config.toml
bottleneck = "fsq"
encoder_depths = [2, 5, 5]
decoder_widths = [32, 64, 96, 128]
decoder_blocks_per_level = 2
residual_init = "zero_last"
optimizer = "muon"
Rows from block 7 of the encoder, named by matrix and row number. Rows with one number belong to one channel. Each number is 128 + 24 x the weight over its row's rms, rounded and kept within 0 to 255. All counts start at 0. Numbers have three digits each. After the name is the row's rms in percent of the matrix's.
# convs1: grouped (15 groups) 3x3 conv, stride 2 (encoder.blocks.7.convs.1.weight, 240x16x3x3), inputs within the group 6-11, a 3x3 kernel for each
# convs2: expand pointwise conv (encoder.blocks.7.convs.2.weight, 240x240x1x1, transposed), outputs 48-95
convs1.37 094:121131110097127142115127106124119150159160092131073103101098106133171093115085106169113146128168108137083106135143144153118162092124157133109115145106132108127127
convs1.38 087:120115089104130066140138121148111124121191146102097089115117132099159084126123112148131108087169107148160086141116093126097123114125122086103155089138189137120117
convs1.39 099:106135097128147105131174152131123163164151149099119100125149150095170132092146089155159090140129099135194120155097088155119145158148145154097129119153106127116096
convs1.40 115:075119118154125106132139132160105125146154134128119129123125150128117119110135125201133097149108140127125094157158098176118120177147102163137118149092115163142122
convs1.41 081:097127162138077140129166167092115093131140122110158164141167074139104137117108147144115097125113156135096153107126136103164126091134138076143089088167154105104087
convs1.42 098:105141133140134119132129131090089107120195164095103119142134124122132122131125139146151151123104101143120091143103157135102114130139096105091111111135110143125108
convs1.43 100:141136157084104146125090144137133127113131115159153146114137096144152127113129085140159167135133140112129118143107186084142108137078182084089090130152140096155130
convs1.44 106:137113121132092162125137085120128116118116127130133123134128113161113100132113122124149123124112113130122129132122162099091131118112156104103114110210078136113092
convs1.45 102:121139124090118135115156134105145122112090109146170217108130106140118101155146125136173199126137091102130129150127153144119151128122107099110107140104149099133144
convs1.46 099:098153151118121166131136144109115129143117108189149174124125120150101179132125137178115169107150179108142117132118152183125114133119110152097124130145124118107134
convs1.47 087:127114152149127172132148172103100119129130109109133115143102165103163146118151226117135127133127145115149149126116090124110162134133052111108115134132100130095124
convs1.48 094:101151128180191112120123109118147159122099163130133162131112110127171116127121116128151117119097138141152190109094135142184087132113125118147132112114113124108153
convs1.49 110:134126137124116117113106127141145117080121078178185241122126123112128140126137141135133155085145100099113085140103153135142180087119122163144145138104126127122100
convs1.50 098:123146139110159108109129134156131138124080146150178172149098120156145105155143108131153154172075154124166200115125138147185111133138083130130161093119170126123158
convs1.51 102:117108126123123137113151093097107102136165165069076095124118128150153142105127123123123124124143131083109117136088130118113149185101133139124080087122098179180135
convs1.52 082:101149119107188102146117140152141162078114095185142161125122104142152093146126117170149099091173088110143132127162152164110143106118104143133133141117140130110123
convs1.53 100:120153112141059139164163116120126134100138167099096154133130117118142116116132074144131117124114134179093156137120131138140141143129043132125139109147122109120183
convs1.54 092:111106097119132134111142144104096106110134111153164082129117136099093120127114178155124140123110114120124084136114139102124142111115219141106092136144147144163095
convs1.55 099:113126143127121170099156171114147138134145127137115134123133142089102173118131223136112117123140112124098156144113144144107106147131126131139136146100133152140104
convs1.56 098:092141116125108147097143128098106119151117136102096063125120123109128110142113133119165125126054110120169117132103117100133145114115150168127076162130090222153160
convs1.57 089:129117128170105134148149087112100130122130146085107067131141131140117111124142091102117094143121154119133160115096127134129111167131112099119101102118129140195120
convs1.58 096:136157141114137114125127119121132114126144092150132095117130106097180177090136125130142117136107098116128102142094155153161139146147159184165122215139111139117137
convs1.59 107:139146136134148211131133100127123139121132118129119118137121176116119239126138142102114134104136139130146136139134124122144127105126144139119139139120136129116117
convs1.60 076:151129124146128120116139127120097127149124160105158181121113120125113120123122115146082178094126174111154137105143085152082115152104112154145120079110170085150127
convs1.61 092:128129109123059136134142165120128122094113154135155122117124091145130114125111131147142110143064188126125097157116112119169068128108132112137153130103172131130161
convs1.62 102:149132101117129120139146104125115103146195104083100100127134118169109119125123135149099106114151122120120142129122136134078097138106151110117115124166099139108128
convs1.63 106:101169141085129090161146139145143147112100095120148142127117139113110131127125117130116099089141143108144123163195182139098107076171119120123139171130117135151112
convs1.64 104:146136097145127179119155083136142171147111124155157097139142157141110106133108136121127120122145122119153155108158161121134121123093075140134175136121149085148099
convs1.65 099:145116117125097134137123117143181085118101128157135148147133119115162096142215116173121125149159104113123124111092131108118131144120147133123111123099198125100110
convs1.66 097:118137117124132173122113109099137118130121226117132155117125127162138092151166176171114132149106152117110118131141114138125121177142131134130098130132131145147159
convs1.67 091:150125104151124132127079076135125127139175094152069117153116106110144149134134154140127128140116111144124160118127103119142099154085089099147122148138102129123113
convs1.68 100:119169154156129107135133149118136195149126088107135170101113123076171192138129103121114140088131159151114105134118084160115123161143108123107161135108103107122171
convs1.69 105:106114138133108136091156095115167083125098146136150093097126162128150104127102193129107161129092177109144152120124121133121131135111113107143107112108174109134089
convs1.70 092:118116109122134151121136220139115113104162117113104174146130150135140131148119106124125146137144159122115099169117093161119134157110121132121122130103093148144145
convs1.71 105:136120145159121103112091209125116100161095182100121191148138123144116183132140112122125143143131122157107098125114095130125128123115181114114130136126102134107142
convs1.72 089:120131124129125140134127184161135133091124156143092196118135132133111135123093104123131093130128132133124116104137127174102187139152153134111150099130121138159095
convs1.73 107:097117115163100165124120126159115131126106162126139139096145130128189129104097150126121145100121126142130156107152146116101150091119138132106127102120110100166117
convs1.74 112:134151127141137082123141106133158163149125120106130121143105133103149189111094175133131146107103170104144153134122108133146112113107108127153143127148083066133147
convs1.75 104:142118124173147068157120122137104131156139110123118187101147094113145201108152128115138150103100158140125134125119118136153127149141100113116159115098139110118110
convs1.76 097:100125120092118158137191158152124150128124161158133146126165133130140126102110137141131100122129133141104152112117122106121146101181145153122135090136117098116102
convs1.77 090:111125157151126138117139099131122123143110127113187113113149129147131117102142169126092114113127115119174126112144169096144136117111115116125109108158188089147138
convs1.78 098:160139134130126106142152168107175131167105116132147200117111146144151129108138101101143129130137105121141125182156122125085120175117136082111130112155093134120100
convs1.79 106:135145154139127122140085079115158096115144135158104114111129116157124099132196120140115134158139098090128150143131123096122111120103126127150093146111102135122189
convs1.80 096:067153120117156120125154141125097152098091129137174087113142103104105130139151124151136126119088115147137162110159088095148182131088112146117107138126089119107129
convs1.81 102:143122136117121084143100119104100089134160139172148148159124155100141093162098169145131079105203140125138143125112183129094130168146131113150176128086136151141106
convs1.82 100:133137163107124143144091077104143124111119128152106115166145126124121160136088075137165120137144146084075152159135134130088120173135093093099140108134127123088111
convs1.83 106:118113084144134131107139135132157140117162093109119127158134099126132142130107220134123166167133095175100124128133114088133129122114179129111102143142104092115134
convs1.84 095:136146138120112096140128132112094086129147146164136151147139085116132090185130083090160082094136162131141139158140149174138118133111118156147128122128118109145160
convs1.85 096:118129121136146127110170098130142144160116122112118154120121112118154126100159112127151091178102124128119091104115113105157116086169168113084125125130132142108121
convs1.86 102:151111140145109119114154158141133148152119117120102099130128113119136148107161135130146162100092146168127179118119111136139156125149081127098098102114120142106115
convs1.87 104:138133135150114137133117097172130179125142125107121093117122130130134120106144084123091142137098143155115165133146145100155098117184050151151126120121108144091112
convs1.88 115:141154152133151076135129118120118159124090165152142152125133161114135110120141185137131130128091167121157176182100145149111107130078078101119106155105129135125112
convs1.89 099:088126077139117151098159147138107156134124150115147115109116121099160089092154118158128128129127090176113105092165115111107159081134170122138133148151121107111146
convs1.90 106:123166151134132080082153102105116119140144127121116185137150164164115089086144157111165135146144145125093118118103164174110110103137093122143157118137187155137119
convs1.91 110:145099145096144110111106175131152148076088198151129110111100163113148118149081137172154129150122130110172164149114127089159114157123114120120137162128157127141119
convs1.92 107:133140119145139153081140141130103118114095133111112131155114155140116132095183127113108105134128153119135115129134146120129110091108097156141117104078116159099130
convs1.93 117:113125128139125143107116135155130104108166099133109086101142098160110163097123092125138135130132118095118110066131102130152161146150128121107089146122106138124155
convs1.94 107:156129148099115136135112144093119132143107110146149109122118085124118206121137087140091183130130154138106123177117125167124143132121102133110107136126102135154142
convs1.95 098:119172175105101128118146192160111078097102130161131158151142131137094131122160183117137133114119109119170161115137146106129118133097133113127095133093126139163126
convs1.96 104:150156137138120189090104094148108112137085149145137162110126120108142155147121126149131131099108155164118079133134128110106143105117102139134160105082151159141196
convs1.97 093:109170071135156152170102087155097146140099177128157107140139139140154111107149147111132123146122148199131084156161080143134113130126072149125188131120165095114110
convs1.98 109:114128150113123125128131129116147115108126122110114126076135159115132131111135171141118122129144110137102124123127155137111188105145155134095141126140118145110146
convs1.99 101:101182071117113141104131115163108139119122097090121096130133086137141141145132147122130143098115143095092164111159121112097136111126135122136122160116138108109127
convs1.100 103:145133153134119137112083091157149157099114152111129153153132177113171109118131100152153137132122108126167113124124150100132095131137138125116077156099137070126120
convs1.101 103:061140129128110146107151149147104087108104175177112105131135121103111110176176161114145144111124116116134139085144135147139148093095087135141165108113118132125129
convs1.102 102:139153155157111080148115156152127142091165097152126107105141108138146158134115098137117132096122091128137154135138153074104134111152166120097142116166129078084093
convs1.103 103:166152179108152104120131111131143141160139118109122125142135130143115131164128111098138124134188115118081121175155143116118130129145124088157103126188142084067088
convs1.104 101:094133096161094130159164229137127143116108124152091120106133078133155114139109109132110121132118206088138173093133082107128120130132141120125142152132088124116133
convs1.105 096:105155139129108185157155114151125126109099145129135128113133145102119111197136200144146173098117151118133134087145138139148129082121068145116158137120164132125130
convs1.106 099:125113092114138145119111108138089139100136114136100139116169112139120128086120165150105114124117163156150116126134094136124106132121148113173163109145135129121158
convs1.107 090:128144154095124142112139107125129141148129053126167128140109100127129110133094103130129123133167135126142105148119155166140152151132133162100105139114126161147112
convs1.108 096:093118131197139108154146111132138093105171123117096143091098124123135143143099089106151148174145110147179142103124130155148118131129183125126083108139094149107168
convs1.109 107:067114118163121131088105177125139107161104165145105095139125119129138136160121127103102098177139184128141137107139109142125203084140130149126141154137118179143143
convs1.110 103:101081093116171160090094112095122151156153158114115113097151138137099093135131118111131112151165167135112118115133111128135144113097099119110133118106108114145130
convs1.111 100:138149145137097128115157124129137117092171117169118103134147154116084121131129082106122130121148120147133120136153188130125204126113196093109098106153141156109102
convs1.112 091:131171121121100134133100153142129133097111109143144134146121137116151101163171098096131128135102190141105152139096140102126122141153083136131100167098152161112157
convs1.113 105:131126145083153124112128120148119129191136160152088156137134099106104155139150177094142145119101146122133163118145140131108126147104188124126116134125110148106169
convs1.114 095:144137185125116145107140093123116155146125110149142175110132110159112108140143169098118157111118162107125110131134169152132068119147172131114129121125154102133127
convs1.115 102:154105144148104174131107118114140130088136085104148130108111134098125099155160147130142126144121132127120150136107172089148104105135132105122079139135122136138115
convs1.116 094:123169118122129135128154162133126114116099111152129122118120118130150111133189108114164139130108167104159116131158098143101191137130103130157140113116134116125120
convs1.117 104:152136165080139105110137143144126137160081172150136148127142118164112160151108144143138097114144165088091113103122101105142196127098126118131129130129107117122131
convs1.118 097:136121119139142173122119096152129140145133082141120117090106197137124063119160135117115112114125158123132102152124170114166081133140127144112119136132166131111104
convs1.119 092:128151109098147140092119113134134114159157107124067145110117135144189104171104148133122094074115139111123137115126129112147103121085123099102140115149133108123125
convs1.120 101:137115146159135104122095157121140116134162142107139122133099151104100195133139148141135102157129126159128116174109075134122181139119154112111154136112166142127129
convs1.121 094:143098127136149121166137127089131102076153127090136125137114150119109136152135155137142122179127087169127152150181139117164121145131119121129105151177115101092113
convs1.122 109:108130155127160143105101104159147153132102121114130101127124150128081104115218189113113103123108118148154131102209167168084106097147111132102122126108147159133161
convs1.123 094:130136143101112127141135164179097127207119146160128119161152109122149161141078120097101171105142173071086122140135168147089123148140123111115140117146173110120117
convs1.124 108:116125127125101157126120184140117143154115122147118126134104123125135157161149095104109144105147112125134122139105142143128131132137070125129125158144124133113125
convs1.125 096:124166113133160110121156155129151143152111121184138140110159114131149122117120080138120138128140111108134175113147125121114150165128080116103106096172152115120146
convs1.126 105:102142137097106127126160152146138138181111143161084165129161132129112169113130135070135101120153120099164114138156095118113122169109140142120096112147107098112110
convs1.127 099:117098118126152152160103162135146125111085159106158104135160148168133150069137090124127107117126140114134089135151167128125133091184065136123111158135134159155130
convs1.128 103:123152123144136104146127136087136137151123148125129192112116152107102153121114129142107142082083187135131166124122154155151130101140111153136081106175063085144149
convs1.129 101:115135103119139086128078116126142129163125166085096117128102143079064167144151130132122130099057128122177127161112146106095140127139133124118140119111118138138136
convs1.130 113:115127128138151105101059121117126150129127107095087156123152131129060102147119094127112109090114133142124105119145140162070124134158154158136124104134147171107112
convs1.131 080:101127155097176156121182086134124105114100150151134098133106100138082120119119144113116081113152091137106125154130127123097111109186119122131112113155087109106130
convs1.132 081:103126125099126085115133105116130123137137111132129152081112114145158156161136144091120147148158101106118112079135133105192101124104123129142119131122119154072143
convs1.133 099:122109119125132161128127160135098173112161131122116137111123148110114104124139140170162122122162075106127119169116108141173133143125148107142192104146196109141117
convs1.134 096:125144147124110142123175195138138161153079122130177106147112149103127118120127106120118150145119163133098110133122112102126124132117120124094121126153207113085125
convs1.135 102:127073137113152161149066111159105181129098142117116092162117103182100144110155144094136185102168107133132116149149106121126159142116148125118121113127107125125121
convs1.136 097:144124105140127088183122130156086149121110123198070153112194132110085171112120122130124104175112107148107139113152111133131130136131103154131154122119105060182128
convs1.137 112:094099112084165109108121106114160097158162094152114095127142134116104112115137125106131126120242140136109119152106193126127100140115158098110083117128117166140128
convs1.138 097:088077119139132117141099145076095140173138115122143130102089143109101162161143107136162109100135116131136106105123100109136116130149139146186095102124170136053165
convs1.139 089:133147166132092167093123109123158134102119146115128112124113073170128167143165136105138173152082135151163109141168119112137173154107123147098144148121076129193116
convs1.140 092:099169145127121114126105122141120127112111119112113179164120163099100120109128144114120160118114157123185138146111103128108142091164141121146162116081152072169203
convs1.141 096:130131137126146107112050099143149150084123144140089150142165100158078124103185128118104137107111122127116120127138118133112155104124136125125146125118106092214113
convs1.142 104:164154131139107084124104066132116103101117133143127157134121136128102171110105154109124152117167180110133161129157152138115146122117133125135116170136109095167123
convs1.143 102:113149117115140139183203119140129130109098147146160110102128129126138124112117084131122127102193118145093135100129137116164127097131112141108133123155130116090169
convs1.144 089:136131140203133114203146102130118120139138123133108129130125133123147119134160122169129174117156150112122122122150149100188106079154079102134151144176116117094137
convs1.145 104:110139139102128105121137132123097124150089115137133131139126098152097116146160145104133083099116142136120161116134175090122182112107184142127118165110100135139128
convs1.146 093:121118119078139155117097139123140132123086120110134098135128112115148113123110126121127136130112068131086129152103127106109112112092103139131110146110062111102151
convs1.147 098:130106128107133138143136161132122135124112122133124134134132143135101173111164107111145168178063165088143136107101129163119204138214244112143126095160120128108113
convs1.148 098:105112131092123103167085142099112139124071116087134095078126105133115125115116149119119137122146085139109142121103094126136113132121090133153113095074133129118118
convs1.149 096:130142147100094214110109114115128118146088106121153154128118123139129108165080169110112118173101087145096169130143110127099090133113097135131117112108102143130111
convs1.150 091:154117119063146122131099115112148132163156140144158129116100140157093163120113168124120146140129157115155138137127130128194133122101088154110164133115123137104099
convs1.151 087:133125154142099146140134136114088119146150093155114134123138121103150121129098159091133114106161102146097160160153172109114127072124114112134166125145098094133160
convs1.152 100:125121107133108180131114141130130129121065118135125120111120169134100133158108112126133146154116082122088098118114156137107152125103121124127133139080110140123137
convs1.153 110:120130110104169124114116138144120143143098159146106176148094138150176106163117094097105106195159126129141084124123078143206107131101090116133119112189154119112123
convs1.154 101:077144108174136121152174106136169111130114105114096124108120128129133144118163111172178129092113088103127107141175129122147112069120133125110147115136118092107124
convs2.37 091:117114156147094135163108171114121100138157163121109077154127157108121139112089130142127152127057120160128145177132113140137138130096084142148141
convs2.38 099:145103157127144120123114154136117138127123162124104135135130074120111125158148144108110087104126127113137116149099131107135109096132109178157151
convs2.39 107:109090138159144113158154115071152094096157136209137151113150102115134113162095159105125140153121109129112141119086096147150125150152120146116136
convs2.40 108:102126165117120109127134125094184118134115107130087172137127145129129113121073122105132154114073123151206156181139140174125176169131142116085123
convs2.41 095:124076107096130128111129099134120109124124175100115086130118098129116094115124173125128150134152134138175085131122101135133113144126141116095108
convs2.42 096:121150172092120108126121128146152151151137158092132082182112175109147135099114139133131136115171122153186146148139129133103161131144125136152134
convs2.43 096:103145157116157089119147101123122163077139123126080119172121122101138110088130141133116144127144169105178092151133107168113115143127137131120106
convs2.44 108:133143122113139045103109112106171194130097127053116110134143109100116124143091142116131117093110123129153117166129111145132143136131140147102129
convs2.45 101:150089130101143150114156158148084088125128125148132116177149134146138139127172120137135128154092157133132114144118121132139109165110124138136112
convs2.46 093:085164178110126139153109133154119122047122136127140110145126145083154100128153146104145155142154148130126138090100162124114134131172140133147098
convs2.47 100:111146123139103143093095104106104155137197114141133139126120125163109179114125110156117153132181139134122128169105118128077154158120141165134158
convs2.48 093:144125142139141140144128117115144098085130140145113123120112119100136133123086111145131144118113152111088066155123118103136127126127158089150133
convs2.49 106:139154137131146119150133114144137089124129175132141099144153121111182104157151172118114117148076139076128148089088098153159127145129099140146132
convs2.50 099:132120146148119137109087098118137133093173126137117106098117108107147147136106096188121146133154144116103132150119106167090087143178093131123130
convs2.51 103:096111123145160120150128132143104131137158135148129157130147107175136177163134125160140092103174150145125085129144156124111151152112115179114146
convs2.52 088:091126085082146127139162158120125158130146147129140112119130157119153126150134127142124096134127111101169099110144119133126166162108166103079129
convs2.53 103:141150095128121131168117126122114137147206107143128120091136089173185150126133115161119116101093102133146110140105123141168133121097125108145121
convs2.54 100:125102106136126151084126100121156132138128127128168175119113122110074146146104127130132116166165135118133172086126130109111126116162129141098117
convs2.55 110:145123151127126144064159139129127130164142117160108140145140109135069200123101120163125128125065147125111159155106157107141132095132120141136155
convs2.56 108:082114132149084176102149144144109079171110121109143179121138145117129138132177126140089158151102079125093119101132150107112110096157123153117123
convs2.57 098:146110139175134119136141126147076123169136162170153174172089141153134121135131127128126095151118162141114096112105118159115103177133140119123114
convs2.58 104:140136119143123092133091156124136089157138179153119115147163176104127129122114134128151134158115103125179141080124145122107119098108123184118150
convs2.59 137:136119108106123107106126114123134145157111122133131140127160125130104105116109138132145140127107106134133123147126142145089079077120110090131147
convs2.60 094:140136110123149149126150103115102121122146105087128081126128083140137148112111139127117148138099155116137146116161137101102123147100108148111111
convs2.61 116:159113133131140090140114139137118158154121109157114134158173106138125133129138155139101118108101147146099146136082155115149095092098170122131136
convs2.62 105:149142161106064107126125137093153129151089150166075159175108138121124140159112109121161108097127125093114104152110113162142131120182139124097138
convs2.63 103:081110104101162153173146147129082096154136126134140118087121137132128140073141108149117109153149112128125112107159122072143062101104133126101104
convs2.64 096:139103139101143140124144138140135134114109133158148165165115116114092147145116134083166133119182146176116153124146132101108139113139139143113127
convs2.65 107:146152160120145112101135124078138077158145089105126155109112128109121143148109108150145102145129143071084139090136129099125151135117120122140140
convs2.66 099:128133081137154116136121150127150113118094124092140134119132130145154099097124122148119048126136091123168140063091155097103173137167093134141104
convs2.67 102:090138169108136133123167120128110152114126137092126161105138132129110161162185136110119156161133111152141160129159091137158123144089138153089192
convs2.68 098:163108141123151064138112170087131192137154136084128106140174100110153151170125142127127118114106146130097112151088137126146129133087135105101133
convs2.69 091:130118113110153118122127125116145123153137176147091140110093110115115131185123116123130132134128135135123130142150117081136150137140138124122119
convs2.70 095:084152100130132113142106152162116121104114123131160143158125113140137170125152109144112148112146099117107123140093121115128099121137143170134098
convs2.71 096:144096115098143141151141130153133174124130114123148115137129117085155143114125154141084159115109138125155100115117170103132097114120154133151149
convs2.72 091:103116117118111132136117159134074113117096134164107134150118071157114175152167119124104134146095097113089094154140114102142133090093117129164106
convs2.73 103:126138089136121122068127113154115116147156135126084142107087140129139095174143091117148103139149117118117143131144110087118120213134106116123085
convs2.74 097:110103086113130168094121118134126129104134127121115134130142146131121132136111087138149166157106161149145164151137147126126144142151149140135111
convs2.75 095:153131083138138095151129134108170124197089168148209125110158144086133160084140148127137125103110177167125147119138131149186125076107103101144140
convs2.76 104:138152115150102132119092117132149120130129177126102127170103158157140083140187115130116115165085129093111127179142097120113106159117121146119143
convs2.77 095:162177177101076142119152123135124102120124146141128168109103142131114160153106133097128148109138129113151114164104163121105123073112131140104115
convs2.78 090:117129171120150128154140111171148148133140105108115138149126119139172133143143186147114170119105133107134127121107104112145174080126114108122118
convs2.79 098:131168159143112098129160140083147113112128120105098137123093107079134121151161147153130112068128120090105109152094135128151153116162142127127193
convs2.80 103:155132160101125142122105118111112091127136132115093121154136173100095140136101102122117162129117083114174156162159094116105176134076134140136149
convs2.81 100:108120101125119102135141126108170157147127134094044124163160114162137164085124122147110128113160127121144101129148088121124158142121144152137170
convs2.82 095:156149108111139124137125138129136172092102108083140161151115108117121108120129138113154122097099102128128145182134079153093110136143160124139168
convs2.83 101:130151159160102098152062124131067127146154151085052136123132136135137138152136119139116142127154123139162155168119130128145102148147168134148117
convs2.84 099:169108157136147150133154136109105148153131077134092098142114102149110140131106107123125149145091162088123164125122161143135166146122128180090172
convs2.85 095:134088133107134098133089137119153110101119144109109116143140118148113119107145119130140143138132120137142111124132134102133113135143106171138126
convs2.86 097:126153111110102142127092122148092109131118145161142152094145108156104099119118129110124115148147113111104117092136114097095136146127156138095131
convs2.87 098:107134123102133114106105076102141126142158177134076098131088117172117090112182138118151103145098145180148142175119126097111094149116097136119129
convs2.88 104:110107158106129141134147123145113144140134120179147198176145140111140150120112119119141171109170167088097144105115115119129119160094132144139113
convs2.89 092:125089120081137098112123148097153135140124140151103147108128149101150143113084125134098127128156153160152084098115152125124145134075118150106093
convs2.90 107:111132149149145120139096118146135097134114143145163124141128166143117112115119137119129109093069132078184132149165189146110172117159103114117101
convs2.91 100:146102112122129083132117146109108162167100146124143112105154161105111151136127168134108098136144138161083092098136144126150143115133129085092171
convs2.92 095:112094124128154140118132105142145141096136142154152105114115143134137091179155121103136127120176127163093123118138155133132152129097149120130103
convs2.93 110:128140169110160120133134134095127116119134086090162094105139121105148150077119134134117166131151106109149105065145173134148171102077147112118147
convs2.94 106:095118184100167183122156168147133111135158100191105144121164134131132107119152100134143135149117126156165128117131130103108126156124137113134112
convs2.95 106:165133125159124117090134139120166141108166099125189128129159169112114139100105135156130143113165152153129132121110133116134159107123186151154137
convs2.96 098:157111100148097119106138129141109090100152136080144128115137082109105152118138127121148143095086108111132148099118115117101170111119139145094144
convs2.97 104:166151160142095129154121132065095118157157127095169083149153083129097120114138087102145143131123116140119132132108108133120138134116098099122095
convs2.98 106:130145136102135113211117129122141151148174127127110142129137129143142162141131131111115154110146143160135142143181117140082131123147115155130198
convs2.99 097:130148134174145140115138107101123121094120141131112110097091127138173057115137168150113138112129140150129128104127140108133138127156135117114184
convs2.100 103:128106062122148165133127117097113118145134104157139187144116082161114152149142127120137114114104141146092166161126131091124102140092101180127129
convs2.101 101:135121129128088166111140125100145117151118212122144097118108092169142130168125100159125164119082123111124135128143137129110115146123100135111105
convs2.102 098:096130140131151141143109170150099086081145074190132143139103130131135161105100128122121131139155120125135127137124142159152160096101155112094117
convs2.103 093:144083166188145121159147114155149130112139096149140145137164141114160120170095120129133158118171153112139103134133119089149127140155127148075105
convs2.104 096:138140139088114128139139134094139106104133123163099148098099178090105169178124125157112212114138125110122096117163140116108119090127066107136111
convs2.105 096:136147133115116102104129136174151094138075146106155129138118122125117110152151100125132145120079126134123121119133168140133149121124117162165141
convs2.106 100:142115143089145149131166132097071088143189107156122119123131124136123140108106130098135159125136122130098138113128140080140160112109134159162135
convs2.107 091:103109123131139111130095116159115143107127151091141163108134155118115094127121124105139137147153118107137117149150129115134150197125142139129098
convs2.108 086:146117153142094161135132119150109120125101125134146145104112126122115097127145161130155137152163152129131127120117123138126161091126144149164072
convs2.109 101:112105133116133111144132111157104126129153156122130107131147138101102120108160121102129108116078128122114092131162109155141153123128140092093132
convs2.110 109:167121120114129128143162143147101110121132141111180157130125169084140182079118143108118086183113109143119166110157135118146116132104091115131139
convs2.111 100:146137080139106139149142117130127154121170152095127136119134168118140108164108163133125169125133150102082102143147103140105087106138083139159115
convs2.112 101:108137137081118122128144098111140128102136115151126114151135124110078096141145123129153111074163168150126103145127115162107079118161123129113128
convs2.113 103:131112112159129137095132077130129148112142147132161113124104126107122129128143128169096120171147099157128118058125105135088191122122121139107109
convs2.114 096:171122126170157066135128134129146148133150100128184108120108131103154109166177131100113099124126127144091116108128099157175121060148166107125124
convs2.115 099:158118171140111086146118158117166163103144115125117146148160162112127130116145145105102099077133152162128090127133169166145146151136099098095094
convs2.116 100:128133093108106119082139110188126090168149135131106130109115106124079152113146108127129133124139115189108140140157105141102135133129151049162115
convs2.117 101:107111122150125095117120147123092099080172104147140107145129156128113105119160158112097141115100108123077147113124118170159093075083145104136098
convs2.118 095:116127112094138132137136123122156131119155137100155142094144133157149147122139121092153086115124147124148114095126070158169137095141110165131116
convs2.119 101:111107114117134115141142106156107148128154127117170089149096128062107111151149103109155124137142149125169133121124170116131128049169085128108152
convs2.120 104:112157200158151125114132143152159135136141091105129107175133110096149124134129094136136178163125131164166151138137125143149148159134120141123136
convs2.121 100:147112123156116149140110125127126156129124126123116162146141086172124156154085151156098120096118117154147122107083109145123158135113138170107122
convs2.122 099:124177194140154169138158134084124120092124098159158147109142157168122118120174148136105148122192156115143113117103156108114123127107101107124117
convs2.123 100:101124107103135149174121165169138129091131151119135127151139154142143106155095143107133139144114155121115156125135152128135098106137141124136145
convs2.124 102:078130106138157123118109123113137149125116167149136124153144136113085080132130112161147133130114116149133151141168143147077093104133091132142105
convs2.125 093:089147138085142124158124111126099136125136138100117116125138136109111137111142155111166127186112109148151138150143117146103154142121161116123142
convs2.126 098:120133104101109116161151121092100137148107114123143148095168108121126167123103137147104101132131067101119097115115136154135144111124113123109142
convs2.127 088:146111129097109121133151137138092125093124175115085144142075122116112089115114095101141112115136160130139157144113101124109121137080142159099116
convs2.128 099:133117215101117148095148114108100109151096135165118126097133141116122114142131139102136125151141186085120099151139124117112115102172137148117092
convs2.129 108:118156111091110124152158139116098121132105129110133116108124132126099225158204084095182133097114135143134114176132130137143125126106118097147156
convs2.130 101:151150119149128116101166120126134150128152128113130142123140142162151135165193178151113134056087120130128128083099100155160133124086157093130142
convs2.131 098:152106132142083108162126131153136139113115124125129169126139168141133108118119136107142124098135133128120110158114117169110164102142128152118102
convs2.132 101:140113145140121136108134147106110097082109110128120126091066132123122120177123138118119175111144141129123157143185106087094115132132144146111189
convs2.133 108:089136135132143141130119126135111118154110163124110086086120152125105162116144142142117086129123105103138086101132131134115148154133160147166111
convs2.134 095:138122082136116107134142098094149121146106158148145115106145102154158197114163158144110128128142157148157132079185118135140135093090108139085116
convs2.135 097:132107144136139154117165112138150116136130115164119055146041171173136132109101148115127107129138115119111120085110105121129098109130123127104148
convs2.136 101:126130169136126146142161098102123133095129132149088131131110151133155080116150142127133102165140114144110142115083133137151100152116155125120090
convs2.137 102:125150109133127121101143129140117169135105106110127083117117118135148149145094173100134112096125126113163146129139134152130110119139120113110159
convs2.138 093:081151143127137149143149121119138130146124133106114135157134128126122151127116116099168124145206127129091147132133102135131051103130142139135129
convs2.139 099:147089161113147137150133140112104081143133127141134150132095112172112153164136144102132158101103138110134122165140126122122157182140168125132181
convs2.140 101:151116081192102108151110162112138100135100130105150143135077095155130147112122115103122131128125137152166107109124118127122154129144108118106096
convs2.141 101:112125164131137128145173118105117115112140156136173120088105117126092157146212146118123122110158130110144147127115090159158158142106128155142169
convs2.142 104:131146147110109162140144127114130136137143142098115155117082174112088120149105112097138150172135158100091119137127158111123103159153108150120106
convs2.143 116:108154142149137140108186148120121133131115151121173161110128137154115153165167161111124120106082135132124134128130113142115137107143119125142198
convs2.144 090:138119165138140087068164105075090142117138127156161141109128148144111114096127144102163152107127116161098115159134146110133165111160158123148144
convs2.145 103:125097110119140154147126111135122119116127113170161117183103096127155157117132108136094146154127091110119167129127151118132135124162163119114130
convs2.146 103:142140137093129153100106124137085123126109097150081105155080128125113110147124108150153137120134101144138077167116113097114150135104122142103120
convs2.147 120:166115137102113098100088162085153150143148156118084099140121132117128112152141127095118117141158164180148179094130124154137168182117118109156090
convs2.148 112:116114114108151147100122149133127112161126131198117131149113130116127122110183103148149134135133065127095108092133098114096112135139135114139127
convs2.149 101:093150139130127108139133148131131141127156145124103164129111145099140103131127132115154130112140173141156120157118129111174111060148115156096097
convs2.150 097:135177127108104144083086092123134122108122124119129141118128172125149097115106156133094137092133118105115117134134148160097168140115102135118122
convs2.151 090:124130107109103114137136163122144135143129134180125097113133136116126159128125107134120141159116148061101131133118099099144128145139125147154155
convs2.152 093:148107145107122118114109144109101156163070145104129100119152169123116104110121111092123143147095162120121127114104113153190164096122148118130126
convs2.153 097:108080118107121166152146108148120115170135153087117144117193159084129138123086110117111127119156136136109093142163116108137152174128104162153107
convs2.154 097:171117090147100132105144081099139138137105113128175090141114094156128095140162141125165107086155127192119155130119117155151140106130134140131168